config.toml
model = "image denoising model"
dataset = "Sentinel-2 satellite tiles (TerraMesh)"
train_examples = 72500
image_size = 32
crop_scale_min = 1
horizontal_flip = true
rotation_deg = 10
color_jitter = 0.1
task = "denoising"
loss = "charbonnier"
noise_std = 0.4
arch = "unet"
norm = "groupnorm"
activation = "relu"
weight_standardization = false
widths = [48, 96, 192]
blocks_per_level = 3
block = "basic"
attention = true
upsampling = "nearest_conv"
init = "torch_default"
residual_init = "none"
optimizer = "muon"
muon_scale = "original"
lr = 0.027
momentum = 0.95
nesterov = false
orthogonalizer = "newton_schulz_5"
adamw_lr_other_params = 0.0024
grad_clip = 1.0
cautious_weight_decay = true
steps = 8900
batch_size = 256
epochs = 31.4
lr_schedule = "cosine_restarts"
final_lr_fraction = 0.1
warmup_steps = 260
weight_decay = 0.03
adamw_weight_decay_other_params = 0.05
Rows from block 9 of a small image denoising model, named by matrix and row number. Rows with one number belong to one channel. Each number is 128 + 32 x the weight over its row's rms, rounded and kept within 0 to 255. All counts start at 0. Numbers have three digits each. After the name is the row's rms in percent of the matrix's.
After each channel's rows are labels from the 100 images, of 14848, where the channel reaches its highest value: "strongest on" is what is common among them. Only what is clearly more common there than usual is listed. The data: Sentinel-2 satellite tiles (TerraMesh). In brackets: how many of the 100.
# convs0: first 3x3 conv (model.mid.2.convs.0.weight, 192x192x3x3, each kernel summed), inputs 0-63
# convs1: second 3x3 conv (model.mid.2.convs.1.weight, 192x192x3x3, transposed, each kernel summed), outputs 0-63

convs0.18 090:125163066075096117180124109162207145112080163126170115100247135114155223099121065101120092105162088101119108099098106081091111111149118116141131110114110118159140146142147096119131133082102154
convs1.18 057:143116164135131101125137173162113120148149180076078173138072157166159132059164113124177141146176128169078166104145088135151188174120097162140159119100130122130080138073127148174188166116078125
strongest on: main land cover: trees (57)

convs0.67 075:164203096112106156136138187143147131113098061100158118104099155143168132122103138139129141127126109133137113192179097123122108041137108179138130115188159124140156123123132075107132105130144124
convs1.67 053:114129110136115077151135168158086113139111191120114119124110097124118080217152176112139138152092125100120142104193126117073113149089156078094143136146118146123127164113165111155133126118193083
strongest on: crops (66); built area (62); main land cover: trees (44)

convs0.172 091:091132196094178169087096130160106068193102151104125115082132115146132126116128125107132065095094086127095094175095118126105143130150127153094118097106131126070150215130157144142116146086126156
convs1.172 117:189084097111088197094111131172144103164075146137118134142146143142091103094144111109160068129101109100139130078104175152149157161106148117134190093113160139107075156188166146149100091143091116
strongest on: snow or ice (51); main land cover: snow or ice (44)

convs0.54 118:092191100098139160101165190105155106107142142120189131068174137127131172134146080113126176167142107104134087108092037080148131129123160173149120097121117125197159076132115096160133123094110107
convs1.54 070:089196111160091130205108151087147153175144090124115179105098151133118135171158103072196147112162131098104153171103088101060146133138130104110151146090132156096112142091079144153096144070116102
strongest on: main land cover: trees (42); flooded vegetation (36); clouds (34)

convs0.78 092:091079160134113190129124102108019170055106147135103134133152113146167069105099124098128144141083136133137102133146188092140166139147121138130135122117133137118117095151083152125166142130122107
convs1.78 100:128120100075076101119114176082115107147128105140129121104108115109136161128154147136179128115092140129103158097043077142072091139124080148115170146081145119164110129126084148157129174158151108
strongest on: trees (91)

convs0.106 089:102154087121117117140102121114141134109110142132237035147089138098103175196116079170130205120106113096145083207125131078178162104151118132115113083133121124141140167119082133114145110084081115
convs1.106 111:149102132153099098164127139152115068127128197128015174163154145113188130116144110141118140105148160129109093154086161061148123094155099140108124112114095166118148147118166082145070139175137141
strongest on: main land cover: trees (41)

convs0.96 070:119184087092112188158122132133159149109113152128148077155130094077106126142165056116129158122190120149127082114090124164130115108104120140165137111142142122191135130133143020118095142071131104
convs1.96 026:143174115131116087194240133123117143162158155169149141152164133166200058155117099133165098138122092101072165130081162132136134139158159122141152102102135143059099115138147112118112135112085094
strongest on: clouds (93); main land cover: trees (50)

convs0.112 121:121158134129126167145156128107138111071122051134195110073104099107174106113102137107146066111090096131169130160145151139123087093149140096119136142111134136117130156147160150121135114122129104
convs1.112 136:079164193112140074123121144157115166181129148116064163133113190117158087121128115121102137146077141082116090142123128159107158186134092145137113110110107098115091149135145127123087129204139136
strongest on: trees (89); main land cover: trees (56)

convs0.180 130:079091153115116132120118119160116105145121137060127183128069151106107146087074155058130117142089125115138126114128127119161142137073120112123118083117109124162164115135135095105140099079107141
convs1.180 185:186051061121129054056165132152098108163149112202132151235127137139147075075123107114089082109186136184115120105198189114130120134114141092136099123212113081080118183136174177092097109176140145
strongest on: snow or ice (71); main land cover: snow or ice (60)

convs0.167 124:121199172136140134186164082114178098083126134123127183081183131109098219094119117102140090106134138092101186083099076113151113151131123138134110084076134125088134087110171086113108128073119138
convs1.167 096:086152122124126114095164154117075111118099132030143188113155162139162130184149147112121163145127083117101129179103135198191070120094147126109151124070149114090110131078209103101178134116093136
strongest on: trees (94); main land cover: trees (60)

convs0.162 091:105144149143125133131131140121204167132110106063128166137160181103204175050119170138124112115120103113152142136137088147160125137097127142149124037114118128115159102126095110109073103077096126
convs1.162 100:097158130127082145100162157105117121159133170088142213153162159182087139161117150058178154149169148090141171180170104155142094123138141111124095118032135205145147092099159088146190109131045137
strongest on: main land cover: trees (41)

convs0.159 092:084116192134106109128115130097131081089113135080123211162099150106114154096095126125137103183139135112144124122119136126148163091129121148103119115110116121067179121095087106101210096145117089
convs1.159 033:120095140114153203122127119180096100118102114152117143091165173136106134152087136173137156156109161170090131090133139098130086109159135154157184108084147194109118118161148154180157133094131128
strongest on: clouds (48); main land cover: water (31)

convs0.113 100:153138137132131107097141114145130109131117127091041098069074114107127103141147124102125155116090123140080168183112170140121147145112113137108114026117118128103123161117113161127130106054189141
convs1.113 102:110086109191104136108141127170103066095124149136086144213140136130115198188199138077130121109101142113138073118148147119170078178112138150145123114060158175116161082167162085200130104144136103
strongest on: water (92); main land cover: water (86)

convs0.131 081:128201135130117134141135123145154104114114124136193101095033086139036214110120146081109133140105168138111076072137117049166146117099113142109115158136123130147081087147101133072162085110167119
convs1.131 076:117124158111137137152134147081128085085140153080118140114154177130178121160199138117140163103199114155120157138206081118151159131157112093094109124142065162131133115147149089097101082104178143
strongest on: main land cover: bare ground (32)

convs0.83 079:109062158124212103096106088160172105153112127105083121158122145089105016217140126148122163108019127139115140175146167145130110167136112174130122070164131141114109154125116127126108129094103158
convs1.83 065:144176091090148171130097145045139138126173111126174125149016106110198159098101161173181144124129161098100106095061123095119115128122090148122140128105124134126136105095089128137128132186193115
strongest on: crops (72); main land cover: crops (60)

convs0.6 086:172149107159133152087110124112151123167136118112160130118111126102150085124168162117129144161077089111144113095109137133145097137092151120110137064124145126138139142112109114130084194130115100
convs1.6 064:065120100080108134111120099141167118088094141124134107193071084133159119186120094202155191096126126090130149143089112113152122195152106159111146101088129166133102119111124052152121142160127157
strongest on: snow or ice (74); main land cover: snow or ice (69)

convs0.156 083:154152175140127098084124101162109125180158128144118154121126137130119112102105194102134131140085099104134131120157166108137182082136129139096133134116148134083103095126135090127148132165131138
convs1.156 095:084169057149150087132173109062125116108132146054125189100177110152114139194148108078135149118127107125174121176128132092159125143140094129108078148115140115177114083154101146156174103150135116
strongest on: snow or ice (58); main land cover: snow or ice (53)

convs0.0 085:131090120084130157127130117119111164120119105124153074073120140123132193156156065129129153133137131108175063140110080118139125121101126152145128068113120125163128062125188126110083112140052132
convs1.0 065:138078000094116161127126127098117127141150134071096143132112165129056084166133112111240139125146101087150177079142149120133144140099134091133159100167174141144130116098135099107176111081165156
strongest on: clouds (35)

convs0.70 099:158071137169109041078124128129151143125115151089125119227122170104096139060102140127126120117142162110105154093130142115133124213160153086129127162099123137146148070137068145141121183190101133
convs1.70 114:096147223124135184190094144135156127101134131110132132091192105100194079195131146139123139119096132123194061183172154169114123082104170162117107150150128136208135149147186127137165136100147152
strongest on: main land cover: bare ground (27)

convs0.164 071:091114181122063142106092109053117135142130113133186163163124133179140118096131094075124204189051156153138136120152133141117095110086119114133128132190098139113188101154084055081166104127137113
convs1.164 038:131162121168091159116110139108134097134148118125111153104130138174031129190146064099180099163093132131071164220135082147141052149164161136130200116126122155152159154128089139119134082102147156
strongest on: main land cover: water (40)

convs0.114 117:111191080100137148150128168130092160046135175103169094084106130117164125129135163095131154119128154138124123127066123161112177129070130145151117147138097128169122109133101067119117149107163078
convs1.114 085:154176154103107133132163124070149170155084119125104083171118162174131132202150064119133104118124038094118182179141110137139103123122174131139148140111139152150091136090109031111081116061104116
strongest on: clouds (96); main land cover: trees (63)

convs0.50 090:161138107104129072096101164129160154124123083107131117079147169143139237123136048104129161147123130081125127149147097131103138118130162189141105096068116121114144116131145102134125140117098120
convs1.50 046:152147094106169131180175206129166103159171145135091197091155149188129070114152158092129152107150145121115114111160135155132114180123132102133135185111111129165071107120135116149142158126123147
strongest on: main land cover: trees (41)

convs0.28 110:144199097107123113168151094128076171090135132089102103073133149139106209150150074149122137090255124123138144080075075119182115200138124120113112132175114099145124084141144107112165128100140137
convs1.28 057:085088154124125131150076140107096119136146091164146141111101118159079137120120107212137149136157129180111176161113155133081141082157080106122131085127128104176181090072155132132121137136183149
strongest on: crops (84); main land cover: crops (68)

convs0.117 098:146168092112097096115153055122141128110134192130135102120144123101073124136149075117118178114223117133138139108128119181167129138109117107141103168146108111145133119164159071158112109131134166
convs1.117 045:168194113124144092205139146133137101118158128136160155133116106143168122108138143155116174119116095101097149140116136128206124155148161136144115118136107176128122061131166080095096125091161122
strongest on: trees (92); clouds (68); main land cover: trees (54)

convs0.79 096:119187139131129096137184143169145153110127105096045175151116119136161099153152148143128149099136156129145156095132125165099142144085120107129108143107099114142135083117121137143111138161100155
convs1.79 109:146106152081171104199098129096151144143128093073158097115075047150099162134135092145183132158135123106155098126036131117148137140141107098145111076161175108132148097100130098166115133083154121
strongest on: crops (68); built area (66)

convs0.123 084:139167064115110095132201159143120095156123076116115036141141113142095140146127138104124165108102142143173183165150108145115144110083127136143130169130118125128158120144189098153081128105107113
convs1.123 100:095158151103097177194156151109119178131152149095153092150049102104180087140161147099192164130133161119102108172142143112149136139120157174125079129127119110102104194129161115115105098152136132
strongest on: crops (71); built area (64); main land cover: crops (43)

convs0.68 107:096125098107142165079141147154062143115142148088107081098185137100110050193151127060122149136102148106160112161111096158097111159116118147141131123119125132075126108138125088138156156120092126
convs1.68 118:104216084154142148166167110100146114133125104162121066141069094127165142121080122158071184125133103153082135118105149116101056130172080045148124110154112103138156150141110093099089151129148129
strongest on: crops (72); main land cover: crops (53)

convs0.183 120:127136079130125100104157189132117111154130088099156052139113106130187220117106135087123083109112182086080150137153142057098129111090125104107123102106138138126090112129085149124055118107111132
convs1.183 078:148111184124141135167158186125097063099193128186181152096155101131150070086108084115183112107141133150167197124125111108121163201145108185135130086164154136160115080132147140155230124128062102
strongest on: main land cover: trees (65)

convs0.80 087:044138189145119118133136129167105128136123164083073130146148138109101084175153125158126115128054162149121138126135151145135117156164135179119135097061132107130198125115104136141132134158133132
convs1.80 113:089135124170169124233095153144145067097138088098117146090114135113206184169119121175102123153133108142174128178084108081132130153134059071167148176120139136136159116151093100158053131165169095
strongest on: snow or ice (72); main land cover: snow or ice (62)

convs0.107 126:089150142097100065087112102143171146102137138095122153136130119113043183159115126090121123131123148099154130172138085109114132175111137145114121158122131130117190131122114086148127168101122146
convs1.107 156:108201137124146109186175118141155153164155134135097056161106078172165075084081104188061184106128161141127135100109203173118131115167111161129095110146136080130121138137168107149130098140154162
strongest on: crops (71); built area (64); main land cover: crops (56)

convs0.52 094:080109180128090104089097104143140131151124143118082119233115085147118108123109117125115062192138092132137165081123135125109140113109114166138109079100127124078208100119114100144181074160165163
convs1.52 102:143091149127135128086124105138118105130105128177167122077143136086117114020140160074104117096149105140135124148130150117134143108055139126099157138119108087126083186115183193075114083130092114
strongest on: snow or ice (54); main land cover: snow or ice (41)

convs0.190 137:133167092135149250081165123106121127154133171133201125110121116123110134133118090131141145134140129139163138159152107177114147123135129147110128108129088130145133104132111123111110139086162130
convs1.190 128:144114172124123211122129142129135153101114185113150155115082080084111131142107129117216111118052101082145105161121083092107156099105130176089134175106143184110184080091093156129207084102071133
strongest on: clouds (98); trees (88); main land cover: trees (57)

convs0.155 070:066172191207104106182128095088157131125094121145123181085162126102123181077114102087125134122119108145161117097152098129093114169154130123127146082112089134107155105123181100135155108089055126
convs1.155 064:097187128148135126089095192107110134173127081044184094048134127145092136189123128122163143132118109100091138150122150185127068117094135113129156144119077154139118107089136112109164082087108098
strongest on: main land cover: trees (48)

convs0.85 090:143146166106155156110113125190159099076093096136150123136107150093101105119146188129121169119119132121143146118097138153143108142105142122138142119094107125082157185142096104142124110134098116
convs1.85 052:157113028109051146121133089146131125144134140122160184226157138125096148146097151111130179112135072097101199162156127102169130063145149110107101153120143113144152127130129071108115150108133197
strongest on: main land cover: water (45)

convs0.165 103:120114249112118086091101114112163116122119135080123165156067135110109110108116168138129148134156127122164120174108095102107121097112117181114133159130176133093156141085063076133158139165105106
convs1.165 033:176063111154106161144166054122119096139116096205118151084198159174051140150065144122094053143141111187105161102143138089093099090100182141119159123093091158115141130164172205154097138109125130
strongest on: water (72); main land cover: water (58); clouds (39)