{"model": "image denoising model", "dataset": "Sentinel-2 satellite tiles (TerraMesh)", "noise_std": 0.4, "widths": [48, 96, 192], "optimizer": "muon", "muon_scale": "original", "lr": 0.027, "nesterov": false, "grad_clip": 1.0, "cautious_weight_decay": true, "steps": 8900, "batch_size": 256, "adamw_weight_decay_other_params": 0.05}
Rows from block 14 of a small image denoising model, named by matrix and row number. Rows with one number belong to one channel. Each number is 500 + 50 x the weight over its row's rms, rounded and kept within 0 to 999. All counts start at 0. Numbers have three digits each.
After each channel's rows are labels from the 100 images, of 14848, where the channel reaches its highest value: "colour at peak" is the nearest of a few named colours to the mean colour under the peak. Only what is clearly more common there than usual is listed. The data: Sentinel-2 satellite tiles (TerraMesh).
# convs0: first 3x3 conv (model.decb.1.0.convs.0.weight, 48x96x3x3, each kernel summed), inputs 0-95
# convs1: second 3x3 conv (model.decb.1.0.convs.1.weight, 48x48x3x3, transposed, each kernel summed), outputs 0-47

convs0.31:539503502570508484420430560535511505518533479574486494454521482521407559588514517427499510412486491538455515554547494544548558553540513470560551547519424473495529509484569455442552514438483546475580441504532486522518494484479570502478447502455461396488432467464628450721510504462500539482
convs1.31:550551531517551505503489476487504427447459531499459472471479472476497474474491306482468468553527551528519521501419454478474523526535624392576486
colour at peak: black

convs0.8:422401513473513493540546535422534500551539511524443473576548501493449536438587544476483536471442508519509441538521480526399555410532558466554446574452520462446506462475444608468609435465504523608526481513530494438526491529422498436492442511431560490467481575526401501438503501540453377478
convs1.8:473468469484480438474576482494522519657494417455494541460507458520425466574409445486482482463467512478493519424528528477476436432478447385439525
colour at peak: grey

convs0.6:596525449518495526454446525534504485531517523528534487438452486506454527591468488401496472486538493501462464519576460449574534521561507458567497534486506615481499490489364446475566495537533515481563456534493500518383349480486506508503465545503525538517560488422553463607475451388490364505
convs1.6:536491511540462532509525515515530532658530498467480521520459489532539515553391406470471532501494497499437511429497494512488391462506415387484595
colour at peak: black

convs0.20:501547357498522528473464448526471503439584471426514489447520532525476505544447540435467474443464500527499548488491514466426493601545484408458491495529458419512519503506631577443369519425474469394510396513474536524474547515529501350483489467551484446503467523578454496488501558472560494483
convs1.20:576519496498529602510556494565564579409474476510439514516383481458439475450466501516544550507460501511544563489460541549500550521568642530482490
colour at peak: black

convs0.14:407458525519468576504520424462564495501539438424457544482520553473452541474522516505473566540490481492464530530436496550576536518538494505478503458471612407540536490502401431541566509474515557533556646482513494401550529608488457510560574507479501430600530612508515524428490555543503425513
convs1.14:492565511533486536431490543498450489408510501449509559524570473475501494461645477495491526457555434542305450451496538497469513504475515492471512
colour at peak: pink; white

convs0.15:525524643552532601404471499523521450502514531543525484503568460478345512493570502468475483494394505519465466520474556557548484550524544562591672461504469490495521476496478502532442497504482534490443523535502491472449514507494524496423526462496479541452505385479468495441512505366491414551
convs1.15:516632485560485507510557469503535565443443537503474538478642484477510487519632585496585489466516530561532544508513507542491480543497500438582522
colour at peak: pink

convs0.25:474477470462470482527584553479575507554503531416544450478533533528486450468447528508502525506502440513465469488558464621489606531536563468521438601525530483500531534506472499497589489479554480638489488477572575531548440498508559502523525542510654427462469460534404528393548525535526394467
convs1.25:482490382440378304542443530490506529496578538460438512478523501488543410502464480494521509472528519526523510484476493503553510503522456546506562
colour at peak: white

convs0.35:487494488544537514494627597484572549527516516446526426498482466552570478495432549508515546468473515518485531443529508513505495574504506420508515625507537461523511524509476604540508505366501508655481344535525521514630503458520519505496494556540569539466431485545476468459440522546475474461
convs1.35:469491507454489448433439509580532448475490517509511539562437518445463325460580599532607598526524491508517510538485524504531513452468493476488479
colour at peak: black

convs0.40:483481460542604555542574455502547461574487544466536566500465553522480478495437476521516465430482493533521487536478500573499521519511527510515396544539532434545522525492407411542385552375498509538530609529499495590520564553551494465444425468517637475557556468557402519512517521533574533534
convs1.40:450504467473453427589527537463469494458505480512523568594527533468513582552514596540515523474549464515439549481596463525493512588546553569547614
colour at peak: pink

convs0.22:490561411510451471592456529526478463444502551409513548492470584503598522497538502481532483498467484448514516451534515431592465555500485437532508595487412474508493477477532607442409522593488609655490438536512502458557509531540420546357488538531504516441531512499541525453512485507501499502
convs1.22:530545497473498369415428472500532444448476490570500563485665522553466458516436550524445480521418563525539494496552520476511514504520568479546506
colour at peak: pink

convs0.47:617560386484489495504477494499496483478599439574511458627481518513416501548394488462489484449519506558466461508551551438462529502556516486491453503516422515501521507491631559414520501439451467448431490501488532469427574506527527393533505540517488443545482485467495453660569492503517474538
convs1.47:502472488429524459563576478599454525437428468418449476489571491470502431425474584526569478436443487453522540531466510481516574476528578456423439
colour at peak: white

convs0.17:493475522552469406563487461464491535461533470521528477523508555510519497434489503467601542458467503461560504426543519470509459555477542461558447629516539374451521506512479384505501553436440579478558536514425488484538555477476496405521461523501539567613520612522590509472438570589441464462
convs1.17:459400520470507590442502519481411475605506533495537408513576547501438485556546484504545458496524492577349465488580490474515531526527473529499528
colour at peak: brown

convs0.42:431519469573565550507508454513483469496557493545503471459514523488546472496474568475490568513516538474505480495504557551547481557586425499445435429494582487539468481492568518546361516434547492506531579533492532492525496532522448443463447465515749517548550483471553466498555437500497532594
convs1.42:405417523470485422510523474493529497595508554484495521540498494501531526490406587494494475446465433511369446567450519470562573550548535523568558
colour at peak: pink

convs0.2:424402517521488476532489485464427480482538505474497560499491532469483513486525567498517529527522557536505518552446510540507467513447466589466520457537528474547445569563520500577399491481567521429580475546606563495551521591520491578367592512517510396492517599560426493440429504568576430556
convs1.2:532560501515528570494506473491467541478496669467451543480526531474608495486499319471473542454439495509492484422458481511489494452476477517545487
colour at peak: pink