From a checkpoint of a small image denoising model: norm groupnorm, 8900 steps.
Rows from block 7 of a small image denoising model, named by matrix and row number. Rows with one number belong to one channel. Each number is 128 + 24 x the weight over its row's rms, rounded and kept within 0 to 255. All counts start at 0. Numbers have three digits each. After the name is the row's rms in percent of the matrix's.
After each channel's rows are labels from the 100 images, of 14848, where the channel reaches its highest value: "responds to" is what is common among them. Only what is clearly more common there than usual is listed. The data: Sentinel-2 satellite tiles (TerraMesh).
# convs0: first 3x3 conv (model.mid.0.convs.0.weight, 192x192x3x3, each kernel summed), inputs 128-191
# convs1: second 3x3 conv (model.mid.0.convs.1.weight, 192x192x3x3, transposed, each kernel summed), outputs 128-191

convs0.0 120:099129142117135145140153113110113131145129100109083140108108113123113141160119107143125167161118114115135133152131111198096136139184104109129147138147096130152121166156088146148127113125114106
convs1.0 091:135155168139113126107104135118093159109085126119142161179131139129153130097102159110109112128088097130147133166131101132157119107093163115123078105093157128104116073084130107111160127159107163
responds to: water; main land cover: water

convs0.76 086:132106146116127141099154107126120144115170161163144105152096157152148143126114115160148140124097149098156127159138106108116133090161093095121167137152109124092126148100131161068129098103102141
convs1.76 077:126122126112127129127153129133124071150147088127088147153099157099136147098172169187138117121150138145133150182132129133115135129120154152104109129130135131139094118084141162066155102143158155
responds to: main land cover: water

convs0.150 087:131111126132126103129130099138150124118117167132123070154129114102136108108142115070141117112080134095094155119133124127125149127130172155136100105087100123071107142090092166146132149156151158
convs1.150 057:086116125097145118100181142142082098100098137126118132102122109142109123128090145114115142125133178118188138159122160123128140112101088085135130096131116134130091134136160105127127119140126074
responds to: water; main land cover: water

convs0.79 092:152149134116128136145141110094132134130140118135115075119095149127146132127119121086125130094132128095090119161137117179104130069108072116122151134108081135115138097085113164163116108148124150
convs1.79 084:121136137115125112104129131124176147137178135139152132101115127149155105129110125113121187107122134129159160139102145067147147133145124164103140103128110105133156142093118172121141138110132119
responds to: snow or ice; main land cover: snow or ice

convs0.145 088:112124142073146131105134102103111119135129125109168107113148096124142106099100146123119116153106129135129161119142122143055120140154141117117118151151078136095113132143137124103163098139098133
convs1.145 132:142108172173135111111133138134087065115103148081083127111095150126098099135152094117121136126157166101079130116145140134100088105112103114081083130101156156137086116103131147132138054109139066
responds to: water; main land cover: water

convs0.2 149:106170189105158147203103142127103125116123120134127188148091127120111127120106101155131158102114187125145089122144115145160110132170142125140095197081145155128120115101138089133127164131114111
convs1.2 054:151131148146153185129162160126118118116144121135130109132125130116085106100112154130107121115193124086119123106125104125111156119138138133113154094141141131143122094142142143143078123087147104
responds to: trees; main land cover: trees

convs0.101 090:149124129106110121111137073124158157126078135153160087193163128132180098127148115138112130085116142156112104102103140115132101137141092103122116148130094163206179121148130128176154139141099092
convs1.101 060:118133159141158133122171148155104117146118094089078141124130137088112121140105143109120132140141135119089115114113109162105123061091168139101111137088122173139078112168198143097120131132107106
responds to: clouds

convs0.13 124:133120189156157130204117146119126153121150117148122200153114109110110128108086105166141138101134145132139087131138090145145120134188118136132108161146123165162118147130176124131105166138136102
convs1.13 064:125148148125123143154151123078072156161129117120153112142154199137125132124110131094121120113116117146104155120138151149159173072145132102139130144095150074150108109176139143127137114134129137
responds to: water; flooded vegetation

convs0.188 098:136129138115133105134117126116118192132128127139120159141169087146133100132184105188125104144113146115105101167152100080100090131142128138128106140127115118101144144148169122171092158099107190
convs1.188 078:121105159095131124114143168128143063113131157159090126135141117185154127123123135094140113170163162105104180138106138177129115122140115123095104158112109126127148136088132131121153069125116089
responds to: snow or ice; main land cover: snow or ice

convs0.53 093:114095117082159103141159119153137131131126166152139081136119133122153121122105178155120146128102162110155097110139167118092117099151104122133139072142142132172115083096138116154146166166123130
convs1.53 099:156093124168126112123151147117103064092131118116118116132089118104064073143151127099140070119132155147154127106127126115117148107109134144113128123133156091087117122143081152082147162101148099
responds to: trees; built area; crops

convs0.27 083:121143116108160093147124106147075101115134140119100108155089163114103151128117114103128159142200167156111135171118130135129141161098158147143106100176141136163113097148124121126092158143182087
convs1.27 090:176144139161140148179148116149148135143146112139189088147214129129148130135147077145140097098108101134130099134105101107152164138180108170115188125152148103114163143124120115147138120111167144
responds to: built area

convs0.183 093:105146140076179158080140134131132184136078140125124167113129092121120101128107093178126100101147082117122108083144103137120118155116150094140125102131126126137158116103129132117106125122101141
convs1.183 103:130110145131104125123134096142162136145128170143117115159071126113136113097115114142089115121127120139061110121104131119078119157112053110115089139129116161123134105162129136132122102133143088
responds to: clouds; main land cover: trees

convs0.91 082:102148126103130141112133155107102073119112110102152113122159134130152115129141140160124099160094133115156102110137122183154119126163137146117198119162137163136107146104140103111081125170122137
convs1.91 074:155091142113142085160137120127127110095134097145094125053110115117140106125108102105117132116119123120090117107127108145169088143137125180139086152111149146128125141124119116120127124128082127
responds to: trees

convs0.172 092:176124148128151114119123141153147201125141147129136181092121122089196130128108098128134110097097123130083155132147104156180105116144095152138130120127102108108133114094126174141160113143126187
convs1.172 094:125156095143109149124128089068192162112141144126147152124135103128150137118128133121136142085104173116137189122125150088127095103146066103098081123113130152156117141188108099120112110154114074
responds to: clouds

convs0.69 067:108111123149151182166133119114090092118114154141106105129106124102099115124139131099128123144157143139147110180136139115196169134140182085107145124127134116125054122120097167120123124095116137
convs1.69 058:134158151109112142132117111124143146128147114110117134137153113132130162176177182095127102147092126107089139117140080135119161106140157148100121105127093101104142175132119123146137158126169095
responds to: main land cover: water

convs0.23 130:129122169169147137185143156117155137131125160111105165117148149113118101098071113132140176116142137145161112130142102157108113160153110139109165121157095154154123188142162095109146150148106121
convs1.23 089:083109102110097168106115112097082143129125118125134121152185090126132137137160126135097123123109089124150168136127143141147128106126185118106040125097140093128123138138129142124108109117119137
responds to: water; flooded vegetation

convs0.189 085:124150141136112110167111105102148136134084173163165096101166111151113140149125128186132142146142169092087132162165110156138115143140132111153114145141105149113145120115155131164142086091132146
convs1.189 045:184144100134148129138133157129145128125124131139133135150130147124185135140139127088092119152123119128124189152149146124106094104070089138109075111141106132121118090128104133152117084108067115
responds to: snow or ice; main land cover: snow or ice

convs0.41 111:146128055183113121095122141108112118122138110102151069111170133122122103128163123139134130157116109152126097124143158128128119139134115104130141103135127124113095121132113066086131105113168068
convs1.41 136:113143131147159108172100108109125123123115160129122089162149132139133124116166104161108105134140135141115147126149163136087127130170122142149092106110178085115133174118117206145097113129139108
responds to: snow or ice

convs0.182 089:130107155123089104166166150132150113138129105138087178139106134138103113089120081118123110122124162128121142118125117163127118134169159121095089124110075118101121158138144117137173112109107132
convs1.182 068:112145123154141110097137147116100145154094104145139104119142151131130112139137155140104106130099090113134117140129131103151139144119118155141112088179158099116139109128172150093134086121126108
responds to: snow or ice

convs0.190 095:113120099147106133134147122134091106123109132144162149124151118123117119124124091126125096138173125143100126117124125149116091142123124118136121069149130156141110110156114131163167117154144109
convs1.190 130:109120102162155132142073141136120144136129194115130127152116145148111107099120080122090141096084127119137098117146126112092082106111119143141147135117116114137091104115164110152135121111087174
responds to: crops; main land cover: crops

convs0.47 085:162140098100098112142147111130091153124136109112123154127084188130099133161104100155125117112149102175145143129074132135080132146134099147143119104126103130127142121133153084099145077129117115
convs1.47 087:121126097124138095132138118130164154139110137186122098146132098142156112110116154112097101122130127156110155115138144086094118084110147174102133116117150119089163110113120179126129123103180154
responds to: clouds

convs0.176 085:122141111122128115129102126108164104129117102127144126141132090139174116144096123135121096119117159088099144096144094168083135156149143116139149122183139111117096129168164159164157107133124142
convs1.176 038:146131110137112147140169094157122130145111117124137122113155166130165172155121112130130103112143145132141151127122128126166133150112102138101111077107124118109150082131122109147147108151114115
responds to: snow or ice; main land cover: snow or ice

convs0.148 086:103113142142137152112153098125139136116115104123140095111108136143147085109096123105128104122109151101121115113164119123083132104150095157087102108122118135104110163114136173111107135161127140
convs1.148 061:111139097074103155131165108113081065124103152130116095121094135127096133142128144094145138118127112081161134115128168126122156117142154126131108123148086124118156167150141156085143116137163106
responds to: water; main land cover: water

convs0.12 178:135135128160173119139126136105118123124092157142123213104112169117140134121095127127126165121174104161135130095141147167116127105137128125115101108149143154191165152131109123128156111163097125
convs1.12 127:118128122105150160163113131113120104167144116151071086155131070168074108106146125133126152168154120130120093143147111146158126112114142082122152168106085109169108111120112097143150083110100097
responds to: trees

convs0.1 124:091138228118131149157117149140098120136141145152106185129135167119099113130123086152144162156149118091114138155142167149156114135135131139117129162110166120120126099129166109115121144100158134
convs1.1 054:154100118161127112138131136092100132099163105138147088078113141156129139132104142125139133138104092144119139099151105121102138100141089108120119090134166137128122125166109097160091120125064101
responds to: built area

convs0.110 109:159130134136098156115152139125135106130157139106152043174141157133104123187136153124137142104140211116098102130165111121185111140099104095127111142154090135135106111181184122120133128117134132
convs1.110 054:069128152116179140144117121195108150103143093130141140151153131120178159143156109123127135119167106131167104130159142145181106150149133127136072096116121119145113122108114114116130114152137176
responds to: main land cover: water

convs0.186 124:093132168151105154152153073128102142121121125070151092159116102122079146118082137115131120080134115115105152091105111150120085076131153122144096116114170137129132121129136190129143110116090124
convs1.186 117:101131194118127089125166137096107113117106118126110114128099133119133096104128135125083129092138118136111171113142122108145144134120107181087081117128150082161131143114134118148146112138108175
responds to: main land cover: rangeland

convs0.62 085:095123091103104131111097123124141147133154132107160105155132131120168152094137156097126133144097088117175146137113093122198147093147107107144084087117156089090103089094104116164143162151115154
convs1.62 081:163102152159153070135116111132124094153143123106131143132079126131114099113127122120158105127129115148120137125146119105106117145103103109113167083126151106154102141133117159129122161126157112
responds to: snow or ice

convs0.90 096:149148158131163153136173143109091158118155130184100170153127147141134136128086135082135096111161154156131153121158094145156102128128132168129162076088114131129137123167144148121110127115082182
convs1.90 109:166116140143153086131095139151138147116128121130123134110116086155127160131127099183136141139086078144134121112116184137111122131157107149151157160156198115109126117114143142073117142108121124
responds to: clouds

convs0.68 081:108141086090149146135082167145130139123141139107108088123121110103154132100150165068132137136122117152178084154145112175141158142104121139127170072093123119097110131143131119122141185141135151
convs1.68 092:133105143148121117130099104117115102110123109136140126127083108146090123153145094140123146139132170151081136098127120161168107127158165139144150139134189160160127164190140124142126122113125126
responds to: built area; crops

convs0.165 080:131126106139068091164113138139151137157139123094148097161119103142121131127110180101183121171098096113178114130142138174131136143120150120173138125109140108110104110134116171172155144141156161
convs1.165 042:114077079119133143123175128117099129123103109169107109109132140119104119112137142116090115136112179089147106176112123118131127129138077155147124107126091110147091134115123086138105135127108138
responds to: water; snow or ice; main land cover: water

convs0.119 098:142128073157152119114144108162126151143112131108165110122174128115100116146081135185148148119146141111106102119138119114158103130132123144147133141119126174164125113149156106129138112143125113
convs1.119 091:122096139144153110130148117125138168112121108117069124090120136126125127136159127121133139154091119122101123113134131187157103157127095104117059152135114112125124154137100153178158150127120119
responds to: flooded vegetation

convs0.97 089:122124153162144123163164085155132122136098105122116106162139141111103136161093196087135149110150144160103099130141127148182154127118097119112161067097099082104134092140134177138152137120131132
convs1.97 091:114147156114137178115138125156149167125102120088173141138161119100154118154179085100129132125103123113197103162160147128153150136142141101150097155138146124144102130185126127154142172128107108
responds to: snow or ice; main land cover: snow or ice